config = dict(
    train_examples=42238,
    horizontal_flip=True,
    levels_per_channel=8,
    vocab_size=513,
    arch='transformer_decoder',
    width=256,
    init='lecun_normal',
    learning_rate=0.00098,
    beta2=0.999,
    weight_decay=0.3,
)
Rows from block 2, named by matrix and row number. Rows with one number belong to one neuron. Each number is 128 + 24 x the weight over the matrix's rms, rounded and kept within 0 to 255. All counts start at 0.
# fc1: MLP up (model.blocks.2.mlp.fc1.weight, 1024x256), inputs 0-63
# fc2: MLP down (model.blocks.2.mlp.fc2.weight, 256x1024, transposed), outputs 0-63
fc1.389 [ 80 138 160 115 140 167 121 123 158 100 144 131  86 131 169  84 154  79 134 128  97 135 120 165 114  98 121  74 167  90 123  78 124 114  97 166 127 152 125 124 123  95 157  92 109 111 140 158 114  79 129 134 140 101 160  85 173 106 127 144 112 144 143 165]
fc2.389 [108 152  95 105 147  67  68 128 128  98 117 105 169 142 113 194 142 112 127 154 154 123 116 114 155  93 125 160 121 167 103 120 120 126 121 112 134 132 148 149 169 150 136  98 139 133 142 154 154 117 144 144 142 157 137 104 144 112 141 178  55 123  98 152]
fc1.390 [161 137  96 149 106 138 118 144 164 142  99 134  95 125 145  62 163 165 114 164  99 104 154 147 110 157  89  98 160 109 121 142 136  69 121 157 151 109 135 125 109  91 131  98 101 125 133 152 138  90 141 132 129  91 111 150 158 112  99 135 118  91 120 130]
fc2.390 [136 124 122 121 138 123 169 142 124  99 172 176 104 132 129 139 164 106  82 109 117 138 134 124 112  77 120  94 162  81 147 149 152 158 145  66  95 133  78 149 145 138 126 204 176 131 135 151 147 123 102 117 131 182 122 122  88  94  88 173 118 131 124 151]
fc1.391 [ 88 123 145 102  91 123 122 128 133 155 133 126 140 136 128 126 156 126 111 131 152 125  61 127 140 109 119 120 121 176 109 147  56 155  88 109 127 183 141 124 131 123 141 153 173 149 113 131 134 113 149 132 153 133 127 154 114 149 109 143 135 152  99 125]
fc2.391 [130 148 113 121 163 115 131 131 125  99 169  94 108 129 137 138  94 120 147 127 128 164 122 120 128 147 147 151 166  99 133 138 147  99 168 152 134  75 128 135 118 122 135 102 101 118 154 147 122 146 138 160 134 130 147 124 134 129 128 129 154 102 129 117]
fc1.392 [149 131 116 120 113 137 140  79 112 165 144 123 140 127 146 130  86 132 134 159 124 173 137 124 135 145 131  81 112 108 131 127 112 110 128 159 153 150 141 129 116  80 125  70 170 112 131 161 147 110 115 158 111  62 106 104 129 111 102 169 139 153 108 155]
fc2.392 [124  95 155 126 132 159 141 184 106 170 138 129 133 131  94 122 118 120 139 135 158  89 137 179 129 113 132 112 140 130 133 140 127  91 137 113 151  57 114 104 172 164 160 119  93 128 102  89 101 140 134 151  96 126 154 120  84 130  69 135 142 109 131 196]
fc1.393 [109 137 167 145 172 125 118 144 126 143 161 126 126 144 106 167 108 165 121 120 112 129 114 148 138 167 138 150  95 128 140 115  76 159 187 145 139 144 176 103 106 132 122 123 153 129  90 104  83 117 149 133 150 156 161 139 143 123 133 173 156  75 138 135]
fc2.393 [127 146 129 115 109 132 122 189 114 116 136 159 177  94 125  93 120 113  98 162 144 170 197 122 139 158 169 113 181 125 111 119 155 135 146 159 116 154  97 123 140 104 112  63  94 147 109 116 110 107 137 141 158 141 115 117 108 103 127 152 125 192 110 170]
fc1.394 [161 155 159  97 147 149 124  93 119 159 133 129 148  75 135 149 123 174 150 120 112 143 141 149 130 123 152 140 159  83 183 154 165 137 132 159 117 142 166  97 127 112 109 139 108 103 120 133 151 162 102 136 162 151 134 180 165 138 133 141 124 130 119 126]
fc2.394 [107 134 173 136 116 130 153 133 174 113 102 157 127 101 134 132 124  89  98 152 124 110 128 112 172 145 132 154 196 139  78  82 144 107 129 135 112 130 126 135 165  94 148 119 140 132 125 145 103 100 116 146 151 137  89 103 163 151 121 113 154 149 104 101]
fc1.395 [126 105 126 103 160 132 140  94 156 119  99 133 135  93 143 151 103 105 195 121  88 126 102 129 166 161 124 142 164  96 117 137  95 161 131 109 139 174 136 127 110 113 146  89 178 102  94 129 154 161 146 157 132 155 126 134 131 130 128  96 115  81 124 160]
fc2.395 [127 159 189 155 105 134 121 155 128 133 127 108  78 179  82 110 126 121 156 142 129 127 142 123 177 179 109 137 176 132  81 137 107 123 104 154 123  90 167 105 137 155 123 128 209 134 115  89 169 135 131 154  84 151 160 121 113 105 134 112 109 132  77 118]
fc1.396 [145 135 115 126 176 190 147  82 135 116 103 105 161 162 131 131 118 119 174 106 139 118 117 112 110 135 145 147 120 108 140 152 118 152 130 130 127 147 116 155 137 150 147  99 121 144 153 138 148  92 139 133 173 120 164 117 136 113  92 139 168 141 130 150]
fc2.396 [109 133 148 113 118 127 133  95 162 129 129 159 102 134 123 111 149  88 114 120 111 137 130 108 136 101 135 136 143 114 112 104 131 117 162 118 177 131 121 169 144 111 109 111 118 158 110 153 135 145 159 125 142 128 120 141  78 134 175 181 174 168 113 155]
fc1.397 [143 139 126 131 107 116 122 118  99 128 123  99  77 154 140 161 115 104 165 156 124 163  99 120 122 103 148 141 160 124 171 129 120 126 176 111 103 116 195 133 108  93 118 120 156 102  91 135 125 111  88 114 141 111 118 137 129 135 110 145 134 158  98 161]
fc2.397 [151 127  94 128  73 150 112 120 128 124  97 117 154 154 113 145 151 171  78 100 137 143 153 116 152 131 122 101  88 118 123 136 103 102 104 156 113 155  63 146 127 137 131 130 150 139 155 139  95 117 124 134 144 125 153 108 100 143 146  74 144 111 145 143]
fc1.398 [ 94 155 125  82 126 160 102 148 120 120 152  98 127 143 152 100 158 126 118 137 140 125  83 138  72 132 142 119 143 115 153 127 101 113 118 171  63 151 143 139 129 147  83 165 156 131 124 120 120 134 146 154 147  87 127  82 144 145 139  97 145 149 149 118]
fc2.398 [148  98 137 142 122 161 134 114 153  97  99 161 150 125  95 122 112 154 112 115 134 135 141 104 152 112 122 122  95 140  86 122 114 119 116 105 121 118 167 140 141 132 145 164 120 141  95 135 118  99 132 124 104 152  95 121 113 103 134 105 151 119 138 129]
fc1.399 [136 149 151  96 111 151 114 123 157 106 154 140 147 139 153 122 156 141 136  72  86 157  85 129 160 142 127 134 133 132 165 117 124 110 116 171 159 207 147 140 120  83 119 125 160 106 152 112 104  93 128 170 182 116 134  92 137 116  71 135 104 136 112 161]
fc2.399 [120 125 159 118 119 114 145 156  75 139 156 161 128 105 138 117 116 144 116 125 104  99 121 144 126 132 138 139 101 129 102 122  97 127 120 111 122  99 119 144 140 152 108 151 143 132 146 124 112 174 145 113 149 161 180 149  80 142 164 116 139 110 180 151]
fc1.400 [146 111 123 145 121 124 154 116 134 120 127  74 132 141 144 126 152 177 156 106 113 155 140 117 157 149 129 123 140 134 165  89 134 214 135 129 118 142 140  78 154 112  90 102 144 162 142 162  94 116 167 128 115 150  94  86 139 135 116 197 104 153 105 168]
fc2.400 [141 125 167 103 122  90 107 104 136 140 152 110 121 176 121 110 103 108 147 154  71 136 128  93 132 140  90 190 106 147 143 147 113  94  86 140 151 131 135 137 124 107 136 179 131 114 141 145 123 115 134 118 124 111 125 125 149 139 140 148 126 103 157 125]
fc1.401 [152 110 154 113 149 114  97 112 104 126 129 110  87 132 159 166  85 157 203 128 145 150 107 141 113  74 123 129 147 157 144 107 122 113 134 133 125 123 161 109 124 170 105 168 115 114 129 155 121 101 134 134 136 165 113 101  90 157 111 154  90 164 107 164]
fc2.401 [118 133 100 138 115 118 142 109 151 128  95 139  96 129 140 135 141 130 102 164 107 159 143  99 160 107 134 114 165 137  91 120 128 156 151 117 158 111 150 144  96 135 133 102  97 140 128 125 136 124 141 110 101 124 141  99 185 115 137 139 160  97 139 142]
fc1.402 [144  88 135 135 104 150  99 149  79 118 126 101 108 112 123 105 115 120 128 156  96  91 107 135 175 141 134 132 132 139 191 122 146 147 125 130 139  83 137 109 154 111 124 115 110 144 124 141  89 150 130 133 151 118 117 139 102 117 139 131 145 109 157 133]
fc2.402 [124 135 118 154 130 113 115 109 100 136 122  79 161 144 147 102 147 132 143 113 140 116 144 133 136 121  91 102 166 119 103 118 161 166 128  94 119 141 125 124  38 126 128 118 157  77 158 110 133 148 137 153 145  93 143 140 149  75  90  87 133  90 150 111]
fc1.403 [148 153 128 113  87 125 150 134 105 133 139 127 113 122 152 101 145 139 132 161 140 139 121 159 154 138 125  95 185 163 146 108 163 147 115 156 118 125 164  85 124  77 128 113 110 110 157 142 133  70 155  85 105  90 112 128 116  93 115 102 133 132 163 160]
fc2.403 [137 143  89 133 122 144 166 139 133 123 116 148 142 161  66 127 110  98 121 121 133 145 138 111  66 131 117 120 137 126 107 133 139 106 143 142 112 115 138  76 191 188 163 101 105 109 105 106 144 143 116 143 112 108 120 118  92 151 162 136 129 140 130 128]
fc1.404 [154 113 128 133  91 177 147 118 182 147 126 122 147 169 148 110 172 121 161 101 150 138 112 152 109 125 111 134 138 117 147 172 101 138  99 159 127 181 180 173 132 174 124 110 145 139 108 130 144 134 101  82 137 107 106 150  90  84 127 162  94 149  94 165]
fc2.404 [ 97 136 130 124 131 103 155 160  94 179 150 122 118 122 133  96  68 118 162 145  99 172 123 128 145 127 120 120 158 112 132 174 136 155 150  96 144 110 118 137 147 113 144  77 145 117 129 132 150 166 175 118 147 163 111 117 115 138  96 119 165 110 125 112]
fc1.405 [162 127 163 160 100 126 118 121 116 134 100 118  98 162 136 142 123 107 149  86 133 140 110 129 173 145 121 101 137 134 111 111 123  57 159 123 112 159  92 172 133 131 150 114 112 128 121 131 127 122 159 154 154 149 127 142 143 121 104 138 131 101 117 106]
fc2.405 [165 177 130 108 122 141 129 131 123 139 117 132 161 116 123 118 138 161 109 134 131 136 161 130 136 103 110 161 137 179  84 136 117 147 107 132 127 108 124 161 134 171 130 129 114 144 107 145 141 161 125 170 128 111 120  99 148 148 154 103 126 141 123 147]
fc1.406 [ 94 119 162 109 159 131 137 162 138 113 107  78 104 149 136 133 120 148 152 113  85 127 146  87 126 159 133 108 135 120 148 109 134 102 130 120 156 104 161 119  78 106 119 114 154 111 141 120 118  77 107 134 154 168 139 126 114  86 112 107  94 119 118 182]
fc2.406 [113 115 121 149 135 110 112 113 151 147 121 139 126 114 109 138 119 116 133 131 133 136 135 149 115 136 122 110 114 144 153 142  96 147  85  95 120 122  83 130 137  90 130 160 124 141 127 120 112 165 116 154 153 100 111 139  93 141 138 144 159 118 130 135]
fc1.407 [137 146 105  69 162 147 139 150  85 152  87  94  75 111 137 124  92 139 114 156  71 107 150 140 152  95 155  93 152 126 159 130 120 107 149 147 116  55 132 111 109  83  96 143 121 145 139 135 115 118  96 117 157 101 110 150 154 123 123 126  88 147 131 172]
fc2.407 [132 103 152 154 118 119 123 120  96 134 125 127 110 131 115 115 164 135 124  74  99 134 133 136 110 114 188 147 133  97 133 164 116  87 172 104 101 118 129 114 155 125 100 142 172 109 134 139 140 117 130 139 135 149 148 150 145 134 180 129 143 122 160 103]
fc1.408 [ 90 150 151 115 119 180 139 109 122 126 101 158 146 139 145 128 120 151 160 132 127 151  93  91 144 120 104 116 127  90 120  63 139 136  81 180  97 102 143 143  96 122 135 146 103 126 168 130 188 159 155 121 161  95 113 145 154  87 150 154 129 153 131 184]
fc2.408 [127 131 143 143 189  85 119 139 129 132 103 153  81 112 134 149 172 134 119 128 116 121 139 144 142 129  94 154 107 126 202 185 165 144 137 138  96 129 115 120 125 129 122 146 100 102 136 139 102 115 122 121 134 141 142 153 122 143  98 123 144  98 117 133]
fc1.409 [129 155 164 168 109 158 132 125 124 122 151 112 133  95 143 156 106 125 146 102 117  87 128 123 146 146 115 117 143  82 128 135 126 100  98 153 137 162 125 106 160 141 161  89 130 121 139 141 114 100 142 135 149 129 111  99 171 104 146 136  98 107 124 107]
fc2.409 [125 130 138 104 135 110 130  99 129 145 116 126 107  99 143 130 173 130 131 146 160 117 171 130 146  98 165 112 121 162 156  75 118 117 133 139 157 144 138 114 127 118  88 138 138 116 150 127 147 177 129  96 109  94 168 120 114 137 165 155 141 111 118 131]
fc1.410 [169 135 144 133 139 135 137 101 114 105 148 130 186  55 173  97 120 136 181  94 136 131 118 106 168 102 121 120 128 142 167 113 150 138 138 116  94 133 152 105 125 162 140 136 135 129 104 162 156 145 162 128 161 144 157 112 142  71  89 152 118 150 107 115]
fc2.410 [155 141 139 128 136 138 139 114 115 121 152 148 107 158 146 106 114 144 120  95 108  83  84 103 151 125 141 117 171 102 122 121 159 111 120 127 114 119 116 164 138 122 143 174 149 158 156 137 145 143 145 110 124 124 125  88 138 127  99 151 140 143  80 112]
fc1.411 [ 92 122 170  76 102 154 106  95  98 129 118 102 135 122 152 126 128 155 140 127 101 119 115  84 128  94 153 117 127  74  95 148 133 148 122 104 135  96 121  99 141 107 168 100 119 132 128 137  73 154 148 117 164 177 100 108 122 134 103 138 154 122 139 151]
fc2.411 [179 144 146 140 173  99 130 161 106  93 109 141 103 110 116 116 167 124 166 107  76 169 115 122 104 127 140 120 114 172 165 107  93 117  90 120  81 144 134 133 149 139 125 139 120 148 123 154 163 146 116 110  92 110 124 140 170 152 131 114 160 161 119 126]
fc1.412 [119 113 118 102 126 131 124  73 107 117 129 110  93 113 143 127 151 124 146 151 149 201 126 132 100  98  46 122 172 121 159 106 153 101 153 149  70 128 162 155 128 127 113 152 103 123  91 127 136 125 111 108 145 105 138 154 105 133 145 153 123 136 131 123]
fc2.412 [153 106 116  74 142  78 124 161 135 100 114 153 160 124 142 135 133 117 182 147 112 104 128  79 156 119 152 117 100 165 137 110 136 136 139 127 150 118 139 125 118 183  92 127 105 140 124 153 148 137 109 109  91 136 112 132 164 142 162 135 146 152 127 154]
fc1.413 [131 140 118 155 107 111 169 122  82 109 116 127 141 114 180 118 171 149 105 118 110 172 110 122 144 153 156 127 135 157 132 120 145 137 120 185  72 145 115 167 114 104 129 160 145 151  96 132 129 165 155 133 146 148 133 103 132 125 113 121 101 136 132 138]
fc2.413 [132 139 109 123 115 125 169 136 108 121 118 151 127 128 137 103 141  92 109 109  98 142 159 143 101  98 100 160 173 146 183 129 109  98  88 113 115 146 182 111 112  99 115 141 124  99 104 102 144 173 125 107 100  85 139 163 105 129 139 139 153  92 153 102]
fc1.414 [170 154 127 134 110 144 127 127 134 130 132 135  81 110 124 128 138 135 137 133 127 139  96 174 155 151  73 108 160 143 123 108 159 158  92 140 149 155 154 120 162 131 114 120 108 157 110 135 119 111 131 127 112 117 155 136  85 110 108 143 109 151 113 158]
fc2.414 [ 95 112  66 129 111 145 135 142 124 128 110 158 117  94  86 119 160 189 117 143 135 147 120 100 145 121 153 160 104 137 135 137 113 152 114 157 145 135 122 113  96 153 131 128 144 138 124 124 150 145  96 123 134 103 107 117 101 150 124 114 139 118  88 116]
fc1.415 [126 141 117  95 178 126 162 132 143 159  71 108  91 111 170 100 139 135 169  92 121 119 136 128 119 134 102 150 144 103 157 147  73 159 180 152 136 111 138 137 124 117 106 148 122  92 117  93 171 140 114 134 138 125  89 137 114 110 117 135 127 129 147 155]
fc2.415 [122 119 172 120 136 113 126  70 104 149 129 110 135 114 113 152 152 107 123 126 122 135 127 109 123  87 146 133 137 142 116 166  92 101 183 137 134 150 115  76 117 116 116 150 125 100 124 127 164  98 155 125  97 122 128 165 143 149 119 142 158 126 170  95]
fc1.416 [130 136 123 131 117  98 102 116 148 152 113 115 121 124 158 126 123 164 166 102 138 152 165 147 129 156 119 103 160 145 123  96 114 111 131 141 120 156 142 128  81 141 114 134 141 162  93 172 147 110 129 119  85 164 141 113 165 108 125 128 146 109 115 128]
fc2.416 [144 149  56 167 127 117 118  93  99 123 130 104  93 143 146 113 125  91 142 126 123 109 148 131 152  76 190 149  66 140 128 126 133 141 157 125 139 123  97 125 149 112 160 110 164 155 143 134 113 137 124 101 131  70 114 141 155 138 115 134 126 142 130 130]
fc1.417 [134 135 150 106  87 125 151 109  96 168 140 109 131 106 154 105 142  86 137 157 113 188  94 131 138 156 131 149 134 139 149  92 122  91 127 109  97 151 142 124 132 127 106 132 157 105 128 107  90 170 151 163 170 151 124 148 164 132 111 125 128 139 108 145]
fc2.417 [ 99 117 138 185 129 156 115 113 115 152  98 127 165 110 144  96 103  89 111  63 157 122 143 119 120 140 137 101 104 181 117 135 117 103 180 160 127 117 127 171 133 135 175 123 118 127 171 119 186 102 119 127 135 123 109 175  96 127 129 215 157 119 142  97]
fc1.418 [146 160 120  90 118 113 122 133 151 148 120 146 129  58 173 119 171 128 153 163 103 120 147 101 155 147 127 128 136 181 176 128  93 143 160 117 121 139 139 122 148 125 105  61 141 117 149  96 162 146 173 168 152 136 150 119 162 110 103 162 154 142 103 183]
fc2.418 [142 109 127 129 108  75 131 134 128 101 122 126 101 142  72 117  70 134 112 168 160 138 129 141 116 146 136 129 157 132 121 145 183  96 146 111 120  81 124 128 134 153 139 158 149 104 114 118 142 114  92 116 118  63 163 154 117 148 168 122 155 131  93 116]
fc1.419 [104 118 107 112 118 144  96 105 128 102 127  91  97 115 148 132 150 123  90 150 130  87 153 137 101 153 122 169 137 110 115 161 171 131 128 145 100 169 131 157 160 143 122 130 127 129 121 127 118 156 133 152 174 134 146 141 136 130 130 132 141 136 152 125]
fc2.419 [124 111 121 116  89  95 133 178 116 125  97 138 116 117 148 165 114 104 129 145 127 144 154 116 167 123 161 106 155 113 157 109 123  92 169 186 121 102 140 120 129  82 144 145 139 144 126 123 100 100 144 131 117 112 100 131 101  72  89 128 119 135 138 195]
fc1.420 [147 125 134 151 123 188  88 114 106 136 135  99  99 163 115 141  90 119 113 130 125 117 153 154 118 122 134  90  69 117 120 114 152 116 126 153 133 137 137 136  92 116 128 125 154 135 134  99 113 138 158 147 184 161  95 111 187 156 131  95 106 149 124 129]
fc2.420 [116 127 138 124 143 106 143 112  85  82  63  96 112 135 157 155  96 127 115 147 122 144 103 122 105 176 166 176 135 111 104 143  83 169  98 117 114 136 108 136 149 131 179 100 166 128 147 155 105 142  95 107 126 154 111 133 161 130 113 149 145  91 101 143]
fc1.421 [135 120 186 121 132 156 133 106 156 156 145 111  83 142 175 135 165 157 201 143 170 124 163 114 113 135 150 116 184 162 125 118 146 131 138 110 124 126 129 138 142 153 133  90 127 163 100 123 115 126 174 115 140 130  85 130 137 115 141 124 137  92 102 152]
fc2.421 [161 135  85  93 148 122 153 131 159 164  87 121 121 136 111 123 102  74 168 136 155 113 142 162 167 135 128  95 135 128  95  93 117  79 150  88 144 156  76 135 134  95 124  70 149 106 104 156 158 135 138 171 116 157 119 124 114 164 141 120 127 149 129 100]
fc1.422 [113 111 120 131 156 101 134 112  89 124  87 118 117  84 129 102 158 124 116 129 128 169 144 112 117 123 109 123 115 146 155 144  68 117 151 117 114 144 155 110 168 134 151 128  95 109 129 148 125 157 133 182 151 138 125 162 138 144 157 131 130 132 152 116]
fc2.422 [137 143 143 115  82 142  82 142  79 106 177  95 117 108  88  76 150 124 103 114 101 141 131 129 104 112 119 110 116 150  72 104 148 131 149 134  90 129 105 117 109 103 109 131 128 134 138 124 115 111 157 157 148 102 135 156 145 107 151 162 148 120 120 145]
fc1.423 [102 146 122 112 150 104  88 140  88 135  77 109 120 130 123 120 105 123 118 157  95  95 116  95 151 159 126 138 141 122 159 132 156 139 167 136 128 108 120  72 146 155 132 101 117  73 109 133 135 126 160 105 114 125 137 118 110  94 141 134 134 157 114 110]
fc2.423 [121 101 123 136 154 105 120 122 139 166 115 168 132 170 131 154 151 136 134 123 164 143 110 134 115 112 129 149 146 132  89  92 122 137  98 115 138 137 133 121  73 142 139 117 112 137 121 142 116 123  71 100 106 119  88 173 102 100 109 110 150 115 137 145]
fc1.424 [110 156 109  85 111 117 113 138 122  97 129  79 121 159 125 114 155 147 111 107 105 119 127 136 124 161  85 130 162 160 132 109 150 113  90 108 125 171 130 130 149 110  88 147 170 116 142  94 160 105 168 114 124 108 131 132 103  99 107 127 139 156 125  99]
fc2.424 [107 172 153 131 158  71 149 115  97 103  90 111  86 152 141 150 139 106 113 120 116 118 165 110 152  94 162 120 106 142 155 165 175 146 150 132 135 130 123 139 111 148 140  98 116 148 112 114  85 133  99 143 159 124 136 138 112  98 116 129 141 108 110 120]
fc1.425 [121 162  92  86 134 108 147 142 135 138 103 142 122  89 146  78 125 101 132 114 156 127 103 104 123 109 124 101 118 169 106 171  98 144 154 128 150 141 142 128 111 159 154 159 156 116  99 135 136  93 118 142 144 110 148 135  95  93 141 146 139 116 123 133]
fc2.425 [156 136 119 112 129 105 111 113  97 109 163 130  78 142 119 189 202 161 156 186 132 116 122 126 171 108 127  75 130 131 188 130  91 182 134  99 141 124 106 142 119 148 111  88 122 121 168 145 100 113 115  98 157  81  59 139  94 162 150 124 124 118 137 126]
fc1.426 [151 183 124 114 155 120 147 107 107 133 162 156 160 109 117 131 168 129 133 135 109 122  51 109 154  94 159 149 164 116 127 118 134 112 113 121 114 104 126 121 150 158 138 110 133  78 151 147 111 133 105 145 152 116 109 115 127 172 157 127 131 112 143 133]
fc2.426 [142  93 165 145 146 141 116 135 130 123 116 102 150 175 120 105 129 119 116 127 138 110 117 116 104 164 101 110 140 144 106 117  95 103 110 110 108 166 149  89 105 134 113 119 154 148 138  96 140 118 149 164 133 139 117 102 119 124  90 171 121 151 109 125]
fc1.427 [155 134 141 150 136  87 126 118 136 120 120 130 129 139 112 123 151 130 129 149  98 152 101 148 122 138  95 129 117  97 154  78 113 162 118  94 102 165 142 114  96 102 112 137 161 131 145 127 128 129 144 109 152 145 127 119 139 102  91 103 138 143  99 117]
fc2.427 [111 110  98 121 129 130 116 163 104 138 137 109  87 125 113 174 116 128 128 156 147  93 143 121 155 138 108 138 152 128 140 115  96 140 140 127 113 124 152 120 136 157  92  67 120 130 129  82 115 139 135 105 116 114 105 126  75  73  81 148 122  90 119 136]
fc1.428 [110 126  97 105 192 115  89  82 126 166 161 105 130 121 156 124  97 167 167 146 151 127 128 140 153 181 123 130 119 105 161 125 174 117 110 164 136 151 125  80 125 128  69  80 107 114 132 132 134  83 118 138 157 149 167 149 158 129  93 121 113 112 106 127]
fc2.428 [152 113  88 129 159 169 185  98 154  88 154 150 142 108  99 141 138 133  71 161 129 157 122 136 113 109 123  97 151 113 114 123 107 142  83 118 112 158  95 135 117 111 147 108 164 131 146  65 109 137 101 113 134 144  83 186 154 124 133  65  71 104 129 122]
fc1.429 [161 139 122 115 156 118 136 131 107 116 109 109 115 139 129 105 154 164 128 134 131 120 122 111 153 124 134 142 161 130 137  97 143 130 138 140 104 157  82 133 163 167  74 128  61 165 101 121 118 149 164  91 157 108 153  95 142 103 110 125 115 190 125 178]
fc2.429 [ 85  82  92 130 107 147 158  78 154  66 100 117 118 123  88 133 138 108 181 128 188 131 190 126 121 102  81  94  68 151 142 123 130 177 135  81 151 107 100 131  87 146 146 148 125 137 117  98 133 127 164 115 110 130 130 143  93 137  91 136  79 139 139 101]
fc1.430 [137 199 120 153 166 120 150 124  99 154 167 140 122 108 122  82 143 117 111 117 152 156 131 128 155  93 117 108 138 139 157  89 101 134 167 128 135 139 148 145 156 163 123 115 138 120 107 101 106 139 158 156 113 130  92 150 147 149 149 160 124 119 126 128]
fc2.430 [127 110 128 147 103  97 152 110 168 150 100 148 113 107 114 165  92 132 121 142 146  89  91 155 128 135 114 126 111 156  90 141  98 109  86 126 138 125 133 101 188 129 174 143 128 137 118 137 171 101 136 109 170  83 145 114 122 113 146  86 175 119 139 121]
fc1.431 [112  84 147 110  95 130 137 149 108 134 101 107 127 123 181 127  97 151 150 115 116 118 112 169 132 146 159 127 137 135 120 148 110 132  78 144 142 131 132 158 142 122 163 143 180  84 119 146 167 121 132 171 136 142 127 117 102 155  94 141  96 106 116 120]
fc2.431 [148 158 128  92 115 148 111 112 128 108 136 134 107 153 125 169 133 128 113 129 131 134 115 153 126 145 119 112 125 115  83 146  94 110 164 112 147 124 111  89 154 107 135 112 127 169 134  86 103 152 116 132 143 141 108  97 116 135  99 145 163  85 140 122]
fc1.432 [129 142 116 134 131 121 151 110 129  77 117 134 131 125 149  82 147 144 156 114  87 148  93 122 134 131  61 144 113 120 157  78 118 109 110 122  75 186 117 163 134 106 126 149 110 126  83 135 131 110 126 167 120 115 131 105 138 122 133 144 119 112 146 112]
fc2.432 [151 130 130 158 160 132 137  86 138 126 113 133 134 133 129 158 166 128  96 130 119 124 125 140 132 126 167 123 115 126 129 124 113 102 138  99 136 134 130 119 115 132 128 152 135 126 155 109 158 127 128 102 128 148 108 121 108 106 185 137 131 120 107 121]
fc1.433 [101 118 151 153 131 138 109 133  90 120 107 148  83 122 123  92 131 154 154 102  93 120 116 148 160 130 119 125 152 111 108 124 158 131 124 135 183 122 158 152 121 131 112 121 136  71 145 143 143 160 131 137 127 122 161 107 151 116 113 122  91  94 149 112]
fc2.433 [ 99 134 103 122 123 105 191 127 112 111 182 158 134 159 123 105 121  84  95 169 125 137 117 114 128 152 156  85 141 163 124 130 108 131  64  85 135 137 127 147 126  74 140 131 120 154 135 130 160 163 134 138 137 127 128 104 131 105 152  96 142 148 100 148]
fc1.434 [119 190 154  84 146 123 135 115 142 156 131 153 135 143 156 135 121 129 152 149 134 148 127 114 150 108 132 118 137  92 134 108 173  97 141 163 108 108 126 147 169 165 144 152 114 121 129 158 163 148 141 129 125 130 155 125 118 135 119 120 135  66 148 157]
fc2.434 [149 121 137  89 151 163 127 131 118 112 160 182 106 121 127 113 117 103 121 129 117 194  83  90 121  93 177 119 120 151 131 102 165 156 132  53 120 141 171 106 137  51 128  97 157 111 116 134  93 170 124 147 128 116  77 131 120 194 110 135 110 150 143 165]
fc1.435 [144 114 138  95 114 165  87  87 115 166 116 131 112 138 132 142 123 161 143 157  96  99  70 164 151 130 119  99 107 125 165 122 117 129  95 150 117 134 121 162  77 118 135 160 161 118 128 125 140  99 157 146 135 168 163 138 163 130 125 146 151 153 116 156]
fc2.435 [137 116 124 147 109 117 164 126 130 112 134 156 156 151  81 114  82  82  68 111  93 162 131 110 101 154 115 146 142 138 142 134 115 176  77 150 145  88 122 142 148  89 131 120 135 172  93 134  86 118 152  95 146 127 151 127 154 159 156 108 134 114 178 136]
fc1.436 [150 148 141  85 147  91 101 117 102 137 143  86 119 110 193 124 109 101 149 103 114 104 114 100 130 167 136 146 119 101 144 137 133 114 153  92 119 164 170 132 129 121 121 149 133 116  96 121  88 164 112 175 157 127 121 114 146 102 101 119 145 114 136 113]
fc2.436 [133 136 108 123 127 110 122 172 155 145 144  68 130 103 128  94 144 130 115 136 146 121  77 115 161  73 122 114 126 128 119 137  99 131 104 113 126 128 149 135 118  83 166 154 149 139  94 111 140 174 150 108 121  80 158 128 124 184 101 133  88 129  98 139]
fc1.437 [153 129 126  78 178 139 137 178 169 122 156  79 132 151 132 111  98 166 132 122 150 136 124 146 120 116 138 125 199 128 135 133 133 141 121 116 147 137 131  97  89 114 135 115  98 148 138 118 151 163 141  71 123 136 100 142 173 121 109 139 136 121 112 134]
fc2.437 [137 155 146 120 138 127 111 108  95 129  98 130 140 129  78 151  95 105 156 177 156 149 149 131 131 176 107 123 226 138 171  75 129 124 147  88 128 111 121 158 158 129 117 137 132 131  78  96 118 128 112 106 101 113 127  54 135 122 167 105  97 129 135 124]
fc1.438 [171 151  93 133 138 155  96 163 114 112 128 157 105 122 137 130 127 138 108  73  92 134 133 141 154  93  94  89 141  88 135 109  60 172 126 114 168 134  94 115 162 142 157 138 111 128 100 116 126 138 122 165 123 156 106 137 144 113 197 156 132 109 132 110]
fc2.438 [139 145 147 129 156 117 130 163 123 137 106 130 120 119 138 138 102 151 136 177 149 133 177 109 155 108 149 144 116 132  98 115 127  85 122  83 136 115 159 107  68  67 124 117 187 128 145 150 146 167 136 106 109 132 131 134 106 159 113  62 131  96 106 136]
fc1.439 [131 127 134 117 146 116 176 107 170 110 113 153 133 104 148 122 124 152 121 146  90 122 111 143  77 131  96 132 166  92 164  87 191 167 123 193  91 126 138 157 139 124 120 136  99 111 123  91 118 136 123 112 103  59 108 157 131 137 106 122 170 140 112 153]
fc2.439 [146 124 118 124 191 159  97 141 156 110 167 157 155 145  73 166 156 143 135 103 133 143 152 134 143 134 111  95 128  95 113  77 113 125 123 124 135 143 103 131 141 149 155 119 121 152 135 106 125 167  98 136 143 180 139  98 148 127 110 100 138 156 129 130]
fc1.440 [166 148 129  98 165 193 112 119 108 126 173  96 111  96 127 139  95 142 136 149  92 153 101 129 141 131 125 151 133 107 117 150 115 123 147 106 140 153 132 108 124 132  83 130 168 178 136 114 120 130 139 167 150 117 169 115 131 102  94 121 149 137 130 101]
fc2.440 [116 173 116 132 138 114 169 122  78 179  77 145 157 125 122 129 135 146 137 158 146 117 164 131 186 143 142 104 139 139 123 142 132 148 145  94 100 173 108 136 150 174 109  87 185 122  81 148 154 135 148 119 151 159  85 127 106 130 173  95 100 139 129 164]